config.yaml
model: "image captioner"
dataset: "photos of plants and fungi (iNaturalist)"
image_size: 32
encoder_mlp_ratio: 6
encoder_patch_size: [4, 4]
decoder_width: 192
decoder_layers: 7
decoder_qk_norm: true
decoder_parallel_block: false
lr_schedule: "wsd_sqrt"
warmup_steps: 1160
adamw_weight_decay_other_params: 0
Rows from block 2 of the image encoder, named by matrix and row number. Rows with one number belong to one neuron. Each number is 50 + 12 x the weight over its row's rms, rounded and kept within 0 to 99. All counts start at 0. After the name is the row's rms in percent of the matrix's.
# fc1: MLP up (encoder.blocks.2.mlp.fc1.weight, 768x128), inputs 64-127
# fc2: MLP down (encoder.blocks.2.mlp.fc2.weight, 128x768, transposed), outputs 64-127
fc1.565 120:43 51 54 54 43 43 16 50 60 39 53 33 37 37 40 37 47 75 64 68 47 57 45 49 53 25 60 29 51 16 47 66 59 65 52 50 59 79 41 43 43 58 62 66 49 54 61 49 58 75 43 67 57 49 48 52 48 65 68 75 57 36 46 46
fc1.566 086:34 48 76 54 42 47 42 36 59 77 34 52 57 41 50 53 49 46 63 54 58 58 50 53 55 39 57 32 43 54 23 58 47 69 45 59 30 60 26 57 51 62 72 27 58 66 54 48 43 61 52 47 52 56 57 46 40 38 45 62 54 36 39 46
fc1.567 095:57 41 60 46 31 45 28 52 57 58 69 49 14 41 49 58 46 57 45 40 62 52 54 63 37 42 44 59 66 64 67 66 19 69 57 46 25 27 48 42 56 52 65 57 51 56 44 66 58 47 68 58 57 37 56 37 48 45 34 47 45 57 47 56
fc1.568 096:43 49 39 48 48 50 62 36 66 52 50 32 44 40 49 60 61 63 46 27 29 40 39 45 64 71 49 49 18 40 51 58 45 62 55 32 66 60 71 37 50 23 48 29 52 55 50 60 72 40 36 42 41 28 52 53 42 38 48 52 46 41 65 45
fc1.569 094:58 46 53 26 32 50 61 44 54 57 52 52 62 49 69 48 76 72 66 56 87 38 37 42 36 40 43 42 40 72 58 49 45 59 44 55 39 47 41 49 65 60 53 45 53 72 55 62 61 58 62 39 49 66 51 42 49 40 42 54 48 42 27 40
fc1.570 089:43 43 75 51 54 66 48 58 47 49 57 35 51 44 30 34 52 43 73 55 51 69 37 64 43 28 43 29 36 55 49 78 59 49 46 52 58 69 50 75 59 61 65 56 47 30 44 54 55 44 51 54 52 44 59 53 31 37 40 49 34 37 23 33
fc1.571 113:64 46 44 63 30 35 52 45 34 52 37 34 30 34 51 15 38 62 42 37 59 47 51 46 48 43 54 61 60 48 52 55 47 26 62 34 67 54 56 43 64 57 33 41 60 78 43 24 50 39 55 51 77 62 27 61 46 56 51 64 47 53 55 64
fc1.572 103:56 44 38 57 54 38 33 60 47 46 33 43 41 47 68 39 53 43 43 49 64 27 64 41 78 63 52 31 49 52 65 49 58 45 55 57 52 62 50 48 58 52 49 43 48 59 61 50 31 56 50 38 30 39 63 39 35 48 48 51 69 52 44 38
fc1.573 088:62 56 26 66 63 47 55 34 57 24 43 50 44 45 50 20 49 56 57 55 48 56 57 40 58 44 48 72 34 54 47 60 40 33 63 30 53 73 87 47 56 50 47 58 37 58 57 53 47 52 51 59 53 30 48 42 70 49 52 41 50 37 45 80
fc1.574 089:38 51 54 39 55 39 41 52 43 68 73 52 55 55 32 44 54 35 41 43 33 40 57 76 51 50 55 36 69 53 40 62 46 39 67 28 70 61 54 61 49 61 57 41 36 49 46 75 49 32 66 51 55 55 39 45 36 58 46 55 25 27 62 63
fc1.575 119:39 60 80 42 64 43 30 40 60 42 48 64 36 38 49 66 52 40 61 57 58 53 37 56 49 72 55 43 43 59 66 58 40 49 28 47 54 31 85 71 55 38 38 55 54 57 58 43 53 63 48 66 61 57 62 50 63 35 47 53 49 40 65 24
fc1.576 111:56 51 57 48 52 54 48 56 61 55 48 66 50 43 62 59 63 59 42 44 28 30 57 65 62 46 36 49 29 42 47 55 59 43 49 40 37 32 68 67 54 49 66 52 43 67 40 69 46 58 59 49 36 51 50 59 47 50 33 40 46 49 34 46
fc1.577 103:56 66 46 41 48 53 54 30 43 80 34 64 40 36 49 45 60 39 44 38 57 55 28 53 51 67 59 43 49 45 47 57 58 63 55 50 57 36 56 42 31 57 49 42 55 53 62 63 36 71 52 39 53 44 53 44 53 68 41 40 58 41 45 61
fc1.578 109:45 48 44 28 46 57 63 35 40 51 45 45 47 63 35 28 73 59 53 38 46 44 62 49 73 47 42 38 35 56 53 65 52 56 69 67 44 67 37 31 68 37 64 41 36 59 48 44 52 31 37 47 54 51 40 53 43 58 53 38 59 52 44 59
fc1.579 105:63 77 48 55 55 43 58 41 52 62 44 64 63 35 63 54 43 33 33 42 23 42 24 65 55 50 25 72 52 52 39 59 69 51 45 43 68 21 47 48 44 66 45 47 40 61 36 34 49 51 59 41 79 69 60 73 47 45 44 47 43 34 67 48
fc1.580 082:38 22 43 47 67 59 44 44 49 56 50 42 68 46 66 59 58 53 40 58 48 54 63 52 39 62 45 42 53 52 31 34 39 48 38 46 56 34 31 60 58 47 40 49 76 45 57 50 56 49 54 59 57 49 52 25 54 49 57 53 60 71 38 44
fc1.581 104:45 39 65 26 53 46 51 35 43 51 59 70 40 38 43 63 35 64 56 50 43 59 57 59 51 49 33 41 38 28 47 47 60 66 34 62 34 46 48 64 32 41 39 55 45 58 45 44 44 49 52 63 42 65 48 63 66 77 58 40 53 48 58 60
fc1.582 092:27 52 40 33 53 42 43 53 44 44 51 59 37 50 45 70 62 50 57 31 55 50 35 60 53 54 45 81 68 51 41 44 50 24 35 42 63 74 64 41 42 38 40 54 31 42 51 46 63 53 46 30 44 55 19 44 60 37 43 43 61 41 63 69
fc1.583 103:42 57 28 57 28 51 62 48 49 24 77 34 55 49 39 50 67 62 60 50 63 62 44 51 61 67 41 46 51 50 36 55 61 33 36 36 61 51 47 15 45 40 67 49 35 59 56 41 73 48 59 69 65 35 34 44 42 50 38 57 48 73 29 52
fc1.584 107:45 55 23 28 54 40 53 57 43 63 70 61 48 49 52 33 68 55 49 38 57 45 31 45 33 45 55 51 51 45 61 76 44 67 50 44 66 64 56 48 59 69 52 52 52 40 49 64 42 35 66 57 56 74 41 72 48 51 49 44 50 60 30 30
fc1.585 109:33 56 38 69 58 46 71 39 60 43 41 67 41 54 36 70 43 56 49 61 49 53 45 52 64 44 58 39 55 48 32 55 51 52 51 63 53 38 65 62 39 48 44 73 53 28 70 46 60 70 66 69 62 46 68 36 55 41 70 44 52 38 43 34
fc1.586 116:60 33 53 55 43 53 55 66 60 63 69 35 46 27 59 63 55 38 24 49 44 62 36 34 47 65 57 43 61 53 27 44 51 68 62 63 69 77 51 63 60 57 44 45 58 61 52 32 49 66 49 44 53 23 61 46 58 64 22 54 33 52 45 44
fc1.587 088:42 32 37 58 43 71 62 44 52 37 60 41 58 52 61 61 49 46 46 37 80 67 43 47 39 39 75 38 56 32 46 54 44 53 45 31 61 57 52 66 58 63 50 33 54 33 63 56 68 60 48 44 54 61 65 43 42 35 32 32 38 40 22 44
fc1.588 091:53 44 42 40 58 51 52 64 57 44 20 48 60 59 35 37 43 67 49 46 46 54 64 47 64 43 50 31 49 47 63 28 64 40 52 53 66 57 48 57 47 47 26 59 43 74 54 50 61 50 47 50 50 51 39 60 59 54 50 26 54 63 32 65
fc1.589 107:63 40 61 41 28 46 58 45 57 58 57 40 59 60 37 58 49 37 38 56 49 56 67 40 64 63 18 44 39 36 35 60 36 57 45 38 37 69 45 39 43 36 42 45 42 57 51 52 26 53 54 55 54 53 33 59 44 30 29 62 76 30 61 47
fc1.590 108:56 55 50 59 36 54 60 69 71 67 46 51 60 62 62 36 65 57 55 54 46 24 28 56 24 22 47 46 42 50 47 47 31 45 37 68 55 34 52 52 60 65 46 40 54 37 52 39 48 37 35 49 48 70 57 34 51 50 53 34 54 60 28 53
fc1.591 102:67 49 54 31 44 59 47 33 34 47 56 57 36 48 54 37 69 48 47 39 48 40 60 54 41 56 40 39 44 48 50 64 48 52 54 50 49 35 69 62 57 23 27 61 63 58 66 61 37 41 49 64 53 41 43 62 70 42 45 61 57 61 54 62
fc1.592 101:17 59 13 18 56 42 54 44 41 57 58 45 43 60 69 50 41 44 42 56 72 54 53 46 71 48 55 43 48 37 52 31 64 62 68 72 54 54 48 24 50 51 49 50 55 68 50 40 39 56 54 32 45 46 71 61 64 45 68 53 47 43 51 68
fc1.593 103:39 22 56 64 75 48 47 38 78 61 35 50 40 44 41 48 55 32 46 58 63 46 46 64 38 38 56 36 61 63 38 60 48 57 60 86 34 37 45 32 62 37 48 50 43 59 23 55 46 54 43 51 47 53 44 45 45 67 56 53 69 59 48 58
fc1.594 094:43 32 68 56 56 71 59 31 37 47 57 57 77 69 54 33 60 42 26 34 36 45 55 41 55 39 51 35 48 50 44 59 34 46 53 57 53 60 40 45 44 59 76 60 40 50 31 50 49 28 44 75 42 61 51 52 44 86 56 46 53 50 61 38
fc1.595 106:76 34 28 41 19 40 40 51 50 50 64 63 53 59 51 41 40 50 55 48 47 55 41 66 37 30 44 46 71 38 46 34 56 69 57 44 31 35 42 40 56 54 39 45 46 43 47 65 46 51 52 75 68 71 65 45 45 62 58 38 64 43 52 44
fc1.596 093:56 52 37 67 48 56 52 52 32 46 56 47 54 61 59 36 41 57 46 52 71 60 26 65 40 54 63 58 50 55 49 39 34 43 63 56 45 49 56 44 73 57 43 43 46 52 30 57 71 43 39 36 51 41 45 46 51 50 63 63 45 50 71 59
fc1.597 103:70 64 49 76 62 56 45 50 52 36 55 57 57 59 49 65 48 47 36 57 34 35 35 39 59 69 70 49 40 58 49 64 30 59 58 47 69 33 57 27 51 56 63 38 57 44 49 30 58 33 44 37 46 48 50 78 70 52 41 28 43 51 28 46
fc1.598 103:46 66 47 52 69 47 72 67 47 60 52 54 49 62 51 72 43 70 42 40 66 61 51 49 52 68 47 39 38 52 63 50 58 65 44 70 29 56 52 29 24 44 50 57 46 49 64 43 51 43 50 73 55 42 53 43 60 46 53 52 78 50 36 30
fc1.599 110:54 41 65 42 60 62 60 47 61 53 55 51 53 34 70 49 47 46 62 45 33 52 42 51 42 52 38 73 54 48 46 45 43 62 71 32 39 30 35 72 54 20 46 38 30 46 35 50 42 42 34 63 68 38 54 53 41 47 40 56 55 68 57 60
fc1.600 100:26 56 43 61 56 65 54 40 54 68 60 65 72 37 50 33 40 73 50 52 43 67 44 59 29 42 46 57 58 53 35 32 47 55 43 76 66 55 49 51 39 50 36 49 57 44 52 62 32 44 49 55 62 40 49 54 54 59 34 42 72 28 65 62
fc1.601 114:37 58 56 54 35 27 51 66 24 56 55 48 45 55 57 52 40 57 39 54 33 54 49 36 52 56 67 25 36 39 54 31 43 46 54 59 55 73 66 35 51 51 46 52 50 50 57 69 59 40 53 76 40 58 51 41 44 42 59 44 53 49 37 52
fc1.602 095:43 63 43 60 47 24 40 52 42 53 47 63 63 44 68 44 49 56 54 57 53 56 40 55 65 39 30 65 46 52 50 59 37 48 43 47 49 51 30 37 44 68 59 50 80 50 54 76 54 32 31 19 48 64 65 51 66 58 41 53 65 44 35 45
fc1.603 093:49 27 64 42 52 49 51 59 34 35 43 62 60 51 73 62 47 49 53 49 23 48 52 53 33 45 55 47 60 40 33 29 52 55 39 53 46 57 48 55 41 49 42 56 80 54 32 56 36 61 52 55 52 66 63 58 48 41 46 43 39 52 69 26
fc1.604 094:68 42 43 78 51 47 56 61 47 45 59 47 48 38 47 53 49 50 46 35 37 32 52 65 64 47 54 34 49 44 55 52 22 38 46 48 51 57 59 83 53 64 39 50 46 56 57 64 48 69 45 47 35 49 69 52 35 58 46 47 63 92 64 74
fc1.605 100:44 39 56 40 44 63 32 58 66 53 46 32 46 60 35 50 65 46 42 42 70 42 57 69 61 52 43 47 52 34 64 66 57 38 60 61 44 51 55 56 44 79 56 49 48 56 50 41 53 76 44 81 47 23 41 47 58 62 52 60 61 31 50 55
fc1.606 098:73 19 43 45 44 53 65 41 52 67 60 31 41 61 66 52 62 49 59 44 68 42 40 51 30 65 59 54 40 52 73 44 63 60 53 51 48 21 60 31 28 45 61 49 65 49 54 76 44 56 50 54 55 42 56 61 57 48 43 58 46 52 63 67
fc1.607 109:57 77 54 51 40 46 30 54 66 59 65 43 41 62 55 59 34 46 56 57 50 51 44 35 59 45 64 37 53 38 77 43 53 47 45 42 48 36 14 42 30 66 52 32 57 37 48 40 57 49 43 58 43 50 55 58 46 77 66 42 52 67 53 32
fc1.608 088:53 49 50 33 45 55 19 45 27 50 50 58 54 46 60 60 65 57 70 55 64 57 68 40 70 57 60 46 42 40 55 60 60 54 49 60 35 57 64 43 47 72 43 41 47 62 60 40 76 44 62 47 57 44 64 34 58 58 52 69 38 24 38 53
fc1.609 107:69 75 62 38 34 52 59 60 41 37 46 40 69 41 46 40 45 56 40 65 22 57 59 51 52 63 63 49 42 62 52 67 34 61 58 61 49 44 67 40 43 37 38 58 27 68 44 40 48 43 61 58 52 43 56 45 61 49 44 30 51 48 52 52
fc1.610 094:49 60 48 42 42 54 54 50 50 57 55 60 43 23 45 54 50 64 62 40 36 39 31 77 57 55 41 60 63 47 51 59 52 28 40 57 50 25 47 61 64 27 44 51 69 48 54 54 40 35 49 65 60 51 35 59 62 48 40 61 42 50 49 60
fc1.611 086:38 70 44 46 41 50 68 50 15 42 52 48 66 58 62 53 55 48 52 30 44 51 47 64 63 45 49 56 81 64 27 46 74 50 52 30 48 48 59 84 65 45 38 46 39 61 18 51 55 51 46 71 47 54 57 61 40 39 55 54 55 51 86 50
fc1.612 087:47 47 32 67 62 47 48 31 62 30 67 41 49 47 60 47 50 47 65 60 37 60 28 56 57 48 45 29 51 44 38 49 52 57 33 40 63 55 49 22 46 30 39 52 65 58 57 50 52 49 47 61 51 67 28 50 28 29 52 44 42 35 56 52
fc1.613 102:42 51 54 32 58 60 64 22 67 46 48 69 54 66 45 62 57 42 23 62 50 62 60 42 72 56 46 39 49 59 36 33 39 64 64 39 42 51 21 53 62 52 51 65 52 58 46 48 55 47 44 48 38 55 34 28 38 61 49 42 50 26 54 24
fc1.614 106:51 39 46 47 53 45 66 33 30 61 62 47 47 59 63 40 57 56 63 45 50 49 46 38 41 46 61 44 54 73 50 52 36 50 43 69 29 43 55 59 46 43 53 45 24 74 73 65 43 43 47 64 46 29 50 45 62 55 50 66 54 42 73 70
fc1.615 098:50 35 57 47 43 38 42 44 43 42 54 36 42 52 58 54 44 52 99 30 49 41 38 40 60 43 52 33 63 46 52 81 54 35 35 47 41 50 38 50 58 47 71 42 64 71 58 64 40 49 57 58 61 40 78 50 46 79 35 40 58 40 36 35
fc1.616 088:64 29 44 55 64 35 55 36 57 52 44 45 44 46 44 53 49 55 71 48 50 49 69 61 42 38 55 63 61 38 27 54 60 54 54 50 27 42 65 41 50 43 46 79 30 50 44 63 75 63 51 55 45 60 51 36 52 73 51 40 30 55 37 74
fc2.565 100:58 51 53 49 40 51 57 41 54 51 48 38 59 58 51 71 52 42 51 58 45 45 61 55 40 68 44 65 47 63 61 38 51 38 46 60 26 26 68 43 60 41 50 29 59 70 33 60 38 36 68 16 57 40 64 54 64 42 53 35 44 54 43 41
fc2.566 117:42 47 51 31 54 51 56 73 49 46 36 48 51 65 39 41 36 65 43 37 52 43 64 31 35 49 53 55 63 54 84 56 68 55 48 43 72 37 47 57 50 58 21 55 32 32 39 64 47 50 48 39 42 40 40 36 55 36 57 61 40 59 32 43
fc2.567 147:63 55 58 43 72 70 40 41 31 46 43 60 71 65 50 23 62 60 55 43 64 47 41 10 50 57 39 52 51 31 50 43 56 41 41 53 43 62 40 74 61 35 53 45 45 51 29 37 43 57 50 58 47 59 63 47 51 51 52 51 49 50 65 29
fc2.568 103:62 46 54 61 70 40 52 51 50 29 32 66 36 52 33 36 75 46 44 60 61 58 48 54 43 39 48 45 49 47 47 63 65 46 44 39 40 63 47 60 27 64 57 54 66 68 61 52 27 54 53 60 54 40 54 42 29 62 52 39 45 51 38 66
fc2.569 086:52 32 55 72 56 45 33 75 40 35 40 50 26 43 45 35 46 52 73 46 42 61 56 71 55 63 62 40 55 37 38 36 58 64 56 45 49 56 60 54 61 17 54 45 34 49 44 52 47 41 49 62 56 44 55 56 30 75 51 40 73 45 79 88
fc2.570 134:52 47 35 37 49 53 58 57 61 42 40 64 59 56 58 34 55 62 28 25 66 30 61 15 36 45 76 52 47 41 73 54 50 48 60 47 49 19 45 33 46 52 26 52 24 67 52 58 37 60 65 30 64 56 23 41 53 44 48 64 54 42 62 51
fc2.571 129:40 54 62 38 30 64 56 58 47 50 58 50 34 29 62 69 41 77 55 55 67 44 39 42 44 49 60 51 33 38 53 52 56 40 64 64 38 63 69 60 42 39 67 50 30 47 58 67 44 52 72 53 59 48 51 54 61 26 49 53 49 61 10 49
fc2.572 103:62 46 61 39 51 64 56 44 41 59 74 71 62 39 55 63 48 52 59 49 29 75 39 68 52 31 46 62 62 86 48 48 38 53 63 53 61 18 66 52 64 47 42 59 38 67 30 53 53 40 49 48 58 52 58 42 53 54 49 48 27 52 66 43
fc2.573 110:42 50 45 55 66 37 89 51 38 63 49 34 48 59 31 25 61 43 35 59 61 40 45 53 47 56 63 55 50 55 60 15 57 53 53 60 60 42 57 53 25 63 69 48 44 57 30 60 43 55 58 47 54 43 43 56 47 55 66 35 33 60 42 35
fc2.574 077:60 54 32 57 59 66 58 32 33 31 48 30 27 47 61 61 44 71 68 45 70 52 55 36 60 55 58 84 57 46 60 48 65 50 41 52 50 65 60 50 65 53 27 45 56 55 43 53 44 67 37 41 47 54 66 52 49 37 41 51 81 60 45 33
fc2.575 150:59 61 56 52 36 72 49 39 36 49 68 37 58 61 33 43 54 44 57 30 29 56 50 28 50 47 47 20 58 46 49 43 69 55 41 47 59 75 31 38 37 43 57 31 48 52 30 56 58 62 42 41 70 46 39 51 43 46 52 57 46 42 50 36
fc2.576 083:63 45 38 63 59 58 41 42 64 44 41 28 49 46 61 38 45 69 70 40 70 60 35 61 22 46 65 79 42 57 56 52 61 66 56 60 46 55 60 35 33 47 32 55 54 50 60 36 48 40 27 49 59 48 55 40 42 41 54 49 68 62 57 43
fc2.577 087:34 40 56 68 52 56 58 69 73 51 41 25 53 44 46 36 66 45 41 47 40 61 56 36 47 59 29 40 73 46 73 37 72 49 37 61 31 47 48 50 61 62 51 62 24 47 34 62 70 46 38 46 51 35 52 43 69 29 45 50 54 57 42 65
fc2.578 111:68 32 54 55 52 39 55 49 30 61 54 68 51 37 45 61 51 42 55 35 54 48 62 36 48 31 78 49 41 48 56 35 54 52 46 37 73 44 82 44 45 41 47 27 49 50 65 49 43 65 52 64 60 52 57 69 38 35 57 59 41 45 39 35
fc2.579 097:51 43 35 53 30 61 20 64 44 41 67 28 38 48 53 47 71 64 57 45 54 57 71 46 43 34 58 32 61 54 52 55 46 48 33 36 38 67 41 58 54 55 59 64 68 38 59 53 66 69 32 32 44 26 37 40 38 57 42 56 52 46 39 52
fc2.580 110:49 71 61 39 44 03 22 55 57 61 60 62 41 39 41 59 33 60 60 53 46 60 41 49 44 62 55 46 26 68 58 50 41 60 42 50 38 60 71 58 78 47 46 52 53 34 37 39 68 45 34 64 46 45 42 59 49 49 34 55 57 68 52 76
fc2.581 092:47 38 42 58 44 52 48 39 56 47 45 57 57 45 57 48 45 67 36 62 69 40 40 40 42 54 61 43 50 41 55 50 51 30 78 50 60 50 66 30 62 71 64 69 53 28 31 58 46 52 43 51 61 56 54 58 28 33 57 66 66 66 40 55
fc2.582 104:43 52 59 21 45 50 64 69 64 66 69 25 53 56 27 50 58 52 53 57 60 25 53 43 55 52 40 56 37 53 59 44 72 52 52 57 41 45 42 63 45 42 59 40 64 52 64 36 47 47 57 46 74 55 51 51 36 48 19 40 47 42 39 58
fc2.583 127:41 65 50 50 78 29 52 53 61 71 37 52 53 53 47 42 47 50 46 55 41 62 50 69 48 49 29 54 49 41 66 35 33 59 71 73 38 48 35 78 40 39 44 58 50 47 52 44 33 57 51 50 27 64 52 59 33 53 52 35 39 45 62 52
fc2.584 119:44 48 84 59 52 74 37 48 43 39 32 47 39 57 48 43 40 54 48 38 54 47 65 45 58 50 49 60 64 46 36 40 38 27 58 59 48 57 41 27 32 61 40 43 58 39 56 56 68 57 52 43 55 27 52 30 44 57 53 42 65 45 61 55
fc2.585 120:37 62 53 48 49 29 53 41 31 36 49 60 58 69 50 17 73 54 34 50 37 59 49 62 66 39 63 72 30 42 68 28 69 50 56 54 55 56 62 48 40 53 63 31 50 45 42 56 65 39 40 18 74 44 26 68 52 63 44 55 24 59 30 41
fc2.586 099:53 72 41 32 59 68 39 33 54 33 40 68 53 68 42 32 57 66 77 47 53 36 82 62 49 51 36 40 39 35 78 59 54 36 49 20 33 24 44 38 34 38 67 43 51 47 47 67 48 43 48 40 40 59 46 53 37 28 57 49 51 43 63 50
fc2.587 131:51 22 49 49 57 47 29 71 53 39 35 42 48 45 41 37 53 41 30 40 45 57 58 44 77 57 27 48 37 36 42 53 29 71 41 26 40 54 55 42 62 63 60 61 30 46 52 43 46 51 59 38 67 62 57 43 51 56 45 54 50 60 51 58
fc2.588 068:54 45 60 64 33 61 71 54 68 49 64 48 39 30 64 50 50 33 45 43 61 63 53 49 27 65 37 51 57 57 43 55 48 46 40 43 65 42 63 46 54 63 56 52 67 45 48 46 50 57 57 63 46 37 47 29 49 60 41 41 55 33 71 25
fc2.589 085:51 51 51 49 69 59 22 51 41 42 38 54 51 47 54 38 59 66 73 42 61 47 38 46 39 43 89 41 59 52 68 49 80 47 68 54 67 27 63 53 53 30 59 43 44 52 48 39 59 43 54 47 40 35 77 38 49 58 52 36 34 52 39 42
fc2.590 116:59 55 53 49 61 36 37 28 34 49 62 55 39 35 49 56 44 55 38 56 41 59 62 49 62 70 34 51 45 40 51 43 56 56 66 44 46 57 73 65 47 40 45 63 44 53 55 58 42 51 64 36 44 24 44 64 57 30 72 67 41 34 57 48
fc2.591 079:43 70 70 57 58 34 77 51 61 52 43 56 35 37 45 64 41 52 56 71 61 43 41 38 53 54 48 73 34 52 48 48 46 57 36 68 43 50 40 54 38 68 66 49 56 30 50 44 60 42 44 45 53 42 49 64 34 31 60 53 38 33 46 42
fc2.592 091:76 52 55 62 40 54 44 42 71 30 46 49 49 55 38 55 49 57 59 42 48 47 64 71 35 66 59 61 54 61 74 73 46 61 50 43 61 57 60 71 71 50 37 54 38 33 46 65 63 32 50 36 52 53 29 33 54 62 61 59 43 58 51 37
fc2.593 103:50 56 55 45 24 43 56 52 42 49 67 48 55 49 38 55 58 55 54 39 54 37 73 42 51 71 51 52 29 60 59 52 34 40 35 49 44 75 57 63 43 44 62 65 52 55 72 44 69 41 46 45 56 50 51 34 59 36 36 48 25 40 66 56
fc2.594 103:48 54 70 44 35 47 48 56 45 50 61 39 39 61 63 63 56 34 56 24 55 47 68 67 64 44 50 47 32 56 45 43 75 59 47 52 46 55 53 65 66 54 30 26 64 55 71 58 61 78 43 44 32 61 66 50 28 41 46 43 48 67 53 52
fc2.595 098:27 55 55 59 45 66 56 53 57 50 54 61 48 58 45 53 57 49 27 48 44 36 41 51 65 54 61 39 32 55 55 56 16 33 36 66 86 48 72 58 49 47 46 44 47 57 56 43 56 57 58 38 31 54 53 40 59 51 65 63 43 48 59 31
fc2.596 116:40 26 51 32 41 26 56 52 36 56 40 55 36 56 47 49 59 39 59 62 43 51 80 41 64 38 65 50 76 66 36 65 59 44 39 65 41 56 50 49 43 32 59 52 62 56 61 45 30 59 53 41 27 61 72 45 53 59 41 40 63 63 71 41
fc2.597 112:35 41 44 26 50 52 57 47 66 46 40 37 42 48 60 30 56 58 57 57 60 51 51 43 44 38 34 53 66 37 47 41 76 51 54 41 38 50 64 72 57 51 34 73 38 57 58 71 29 58 50 45 43 49 68 50 45 50 67 43 39 32 62 44
fc2.598 098:49 63 44 66 29 49 53 36 48 62 37 38 36 58 60 50 63 27 40 62 39 42 31 66 64 38 41 44 49 50 40 56 46 53 54 47 62 52 41 43 31 40 38 51 73 62 53 43 59 66 50 41 44 72 36 58 47 38 57 69 25 55 51 53
fc2.599 092:31 49 38 42 48 47 29 55 41 46 41 56 52 61 48 38 52 52 32 52 79 39 57 57 69 54 55 34 50 42 51 54 57 60 52 69 59 58 61 29 50 78 44 68 65 69 64 63 49 45 64 43 48 58 48 49 52 49 62 27 51 32 51 43
fc2.600 108:58 43 58 44 54 55 43 61 55 40 41 35 41 43 42 50 55 38 47 32 55 54 55 35 45 55 59 40 43 48 65 72 59 48 62 25 26 47 51 41 55 56 54 67 31 58 35 22 60 46 58 48 61 52 31 49 45 43 54 46 40 52 30 35
fc2.601 081:39 59 58 53 61 50 37 37 55 55 47 40 61 53 65 72 58 57 52 58 66 50 28 64 46 24 50 57 49 46 34 51 66 41 74 29 47 67 57 45 50 62 35 72 46 40 48 48 52 70 51 54 44 51 65 61 36 47 43 70 42 63 45 44
fc2.602 111:47 54 73 32 73 66 35 49 36 45 62 56 38 32 60 59 41 73 30 41 59 59 51 54 53 58 52 38 84 53 51 39 47 42 47 42 52 54 55 79 47 52 48 45 45 69 33 51 44 55 60 63 49 49 62 27 42 32 62 73 42 64 63 57
fc2.603 090:53 47 50 56 58 36 41 38 66 50 55 32 43 19 53 38 47 42 50 55 49 63 37 56 38 49 38 44 20 62 55 61 43 42 58 51 38 74 72 36 71 46 51 35 40 50 47 51 59 54 29 48 38 25 41 25 63 61 45 70 59 47 69 74
fc2.604 118:69 50 63 23 44 55 46 41 31 38 46 64 58 60 52 33 64 37 47 42 64 71 64 36 35 61 77 79 54 50 35 66 71 60 56 50 56 27 16 32 50 44 49 53 69 50 47 52 40 66 31 43 61 48 27 43 59 44 69 44 60 46 43 31
fc2.605 081:47 47 37 50 51 48 48 39 45 55 44 65 61 25 62 52 52 63 61 62 21 73 44 27 51 59 58 59 48 71 44 38 63 51 30 53 45 58 44 39 48 26 67 59 51 39 39 61 43 28 45 44 55 60 63 61 51 52 67 44 42 52 23 27
fc2.606 113:61 42 67 53 55 45 52 58 40 42 39 63 43 40 67 57 52 69 64 60 42 60 58 32 28 55 47 36 49 47 46 61 39 45 64 61 48 66 47 70 49 69 53 49 25 62 16 31 43 37 57 40 34 51 57 52 50 42 53 37 69 47 50 58
fc2.607 065:34 29 55 42 65 42 70 38 46 55 34 47 52 43 48 36 45 56 39 42 51 59 58 63 48 55 32 59 52 47 21 55 48 52 57 58 44 52 78 70 73 26 62 57 50 76 49 49 55 44 54 38 59 50 38 37 49 27 41 60 52 41 64 59
fc2.608 122:56 55 71 48 63 49 76 41 51 67 45 48 59 48 46 57 51 63 36 63 41 33 41 55 44 61 45 55 58 48 46 42 32 35 41 37 42 52 31 60 43 29 57 58 50 34 57 44 29 34 57 65 46 48 55 59 39 62 67 25 29 65 32 46
fc2.609 094:26 36 55 60 49 56 42 55 54 69 43 35 38 43 55 46 54 38 51 42 57 56 38 60 62 30 42 53 72 79 60 40 50 30 51 15 45 56 36 60 41 44 66 33 76 42 75 67 48 44 27 55 54 52 62 62 32 48 42 61 49 39 56 45
fc2.610 089:45 43 39 52 52 61 47 54 52 46 36 52 70 55 55 67 53 62 41 64 72 39 48 20 47 39 45 58 50 63 43 53 56 64 45 34 54 61 60 42 45 51 56 62 53 43 61 38 47 45 35 44 37 61 49 33 44 41 40 37 46 45 42 56
fc2.611 094:79 34 53 53 57 40 48 62 53 62 47 35 33 57 42 76 47 42 50 51 27 47 40 60 60 59 36 63 49 46 38 41 50 41 58 40 54 58 51 34 64 55 62 48 48 41 61 50 46 45 60 59 62 50 89 39 50 53 35 50 63 32 49 39
fc2.612 104:38 47 60 51 54 60 61 44 54 48 30 61 67 55 35 52 68 53 43 40 55 41 36 43 33 37 42 63 49 60 53 57 76 52 50 54 43 59 42 54 22 69 42 70 55 41 63 63 32 78 50 53 49 43 34 55 43 68 26 47 61 55 45 78
fc2.613 122:65 54 27 50 60 66 46 59 41 64 62 43 49 24 47 41 53 45 74 59 51 39 52 60 46 69 60 49 49 51 79 69 33 41 46 47 53 38 71 54 56 51 58 30 42 36 44 67 52 48 43 55 53 35 67 59 43 38 39 52 24 73 64 64
fc2.614 140:69 51 60 45 81 47 27 55 35 42 47 61 52 61 38 57 46 72 60 47 40 50 48 56 68 37 54 34 47 53 30 43 45 52 67 46 44 47 55 59 55 74 57 40 58 47 42 43 48 39 53 35 57 85 53 63 44 59 78 33 36 64 39 57
fc2.615 106:52 48 59 53 47 45 50 41 52 58 54 63 59 53 40 21 53 49 09 40 43 49 59 49 47 60 42 56 51 46 57 36 55 64 43 55 57 42 48 58 52 55 27 53 39 22 32 64 56 66 43 32 34 56 45 38 43 36 57 57 50 50 73 63
fc2.616 118:50 53 36 72 47 44 55 57 36 51 55 59 37 38 53 47 66 48 39 36 56 42 44 39 51 45 30 34 51 71 62 40 65 48 57 24 78 35 49 55 44 61 56 62 40 41 32 48 47 42 36 44 36 55 48 48 64 57 27 75 43 56 55 45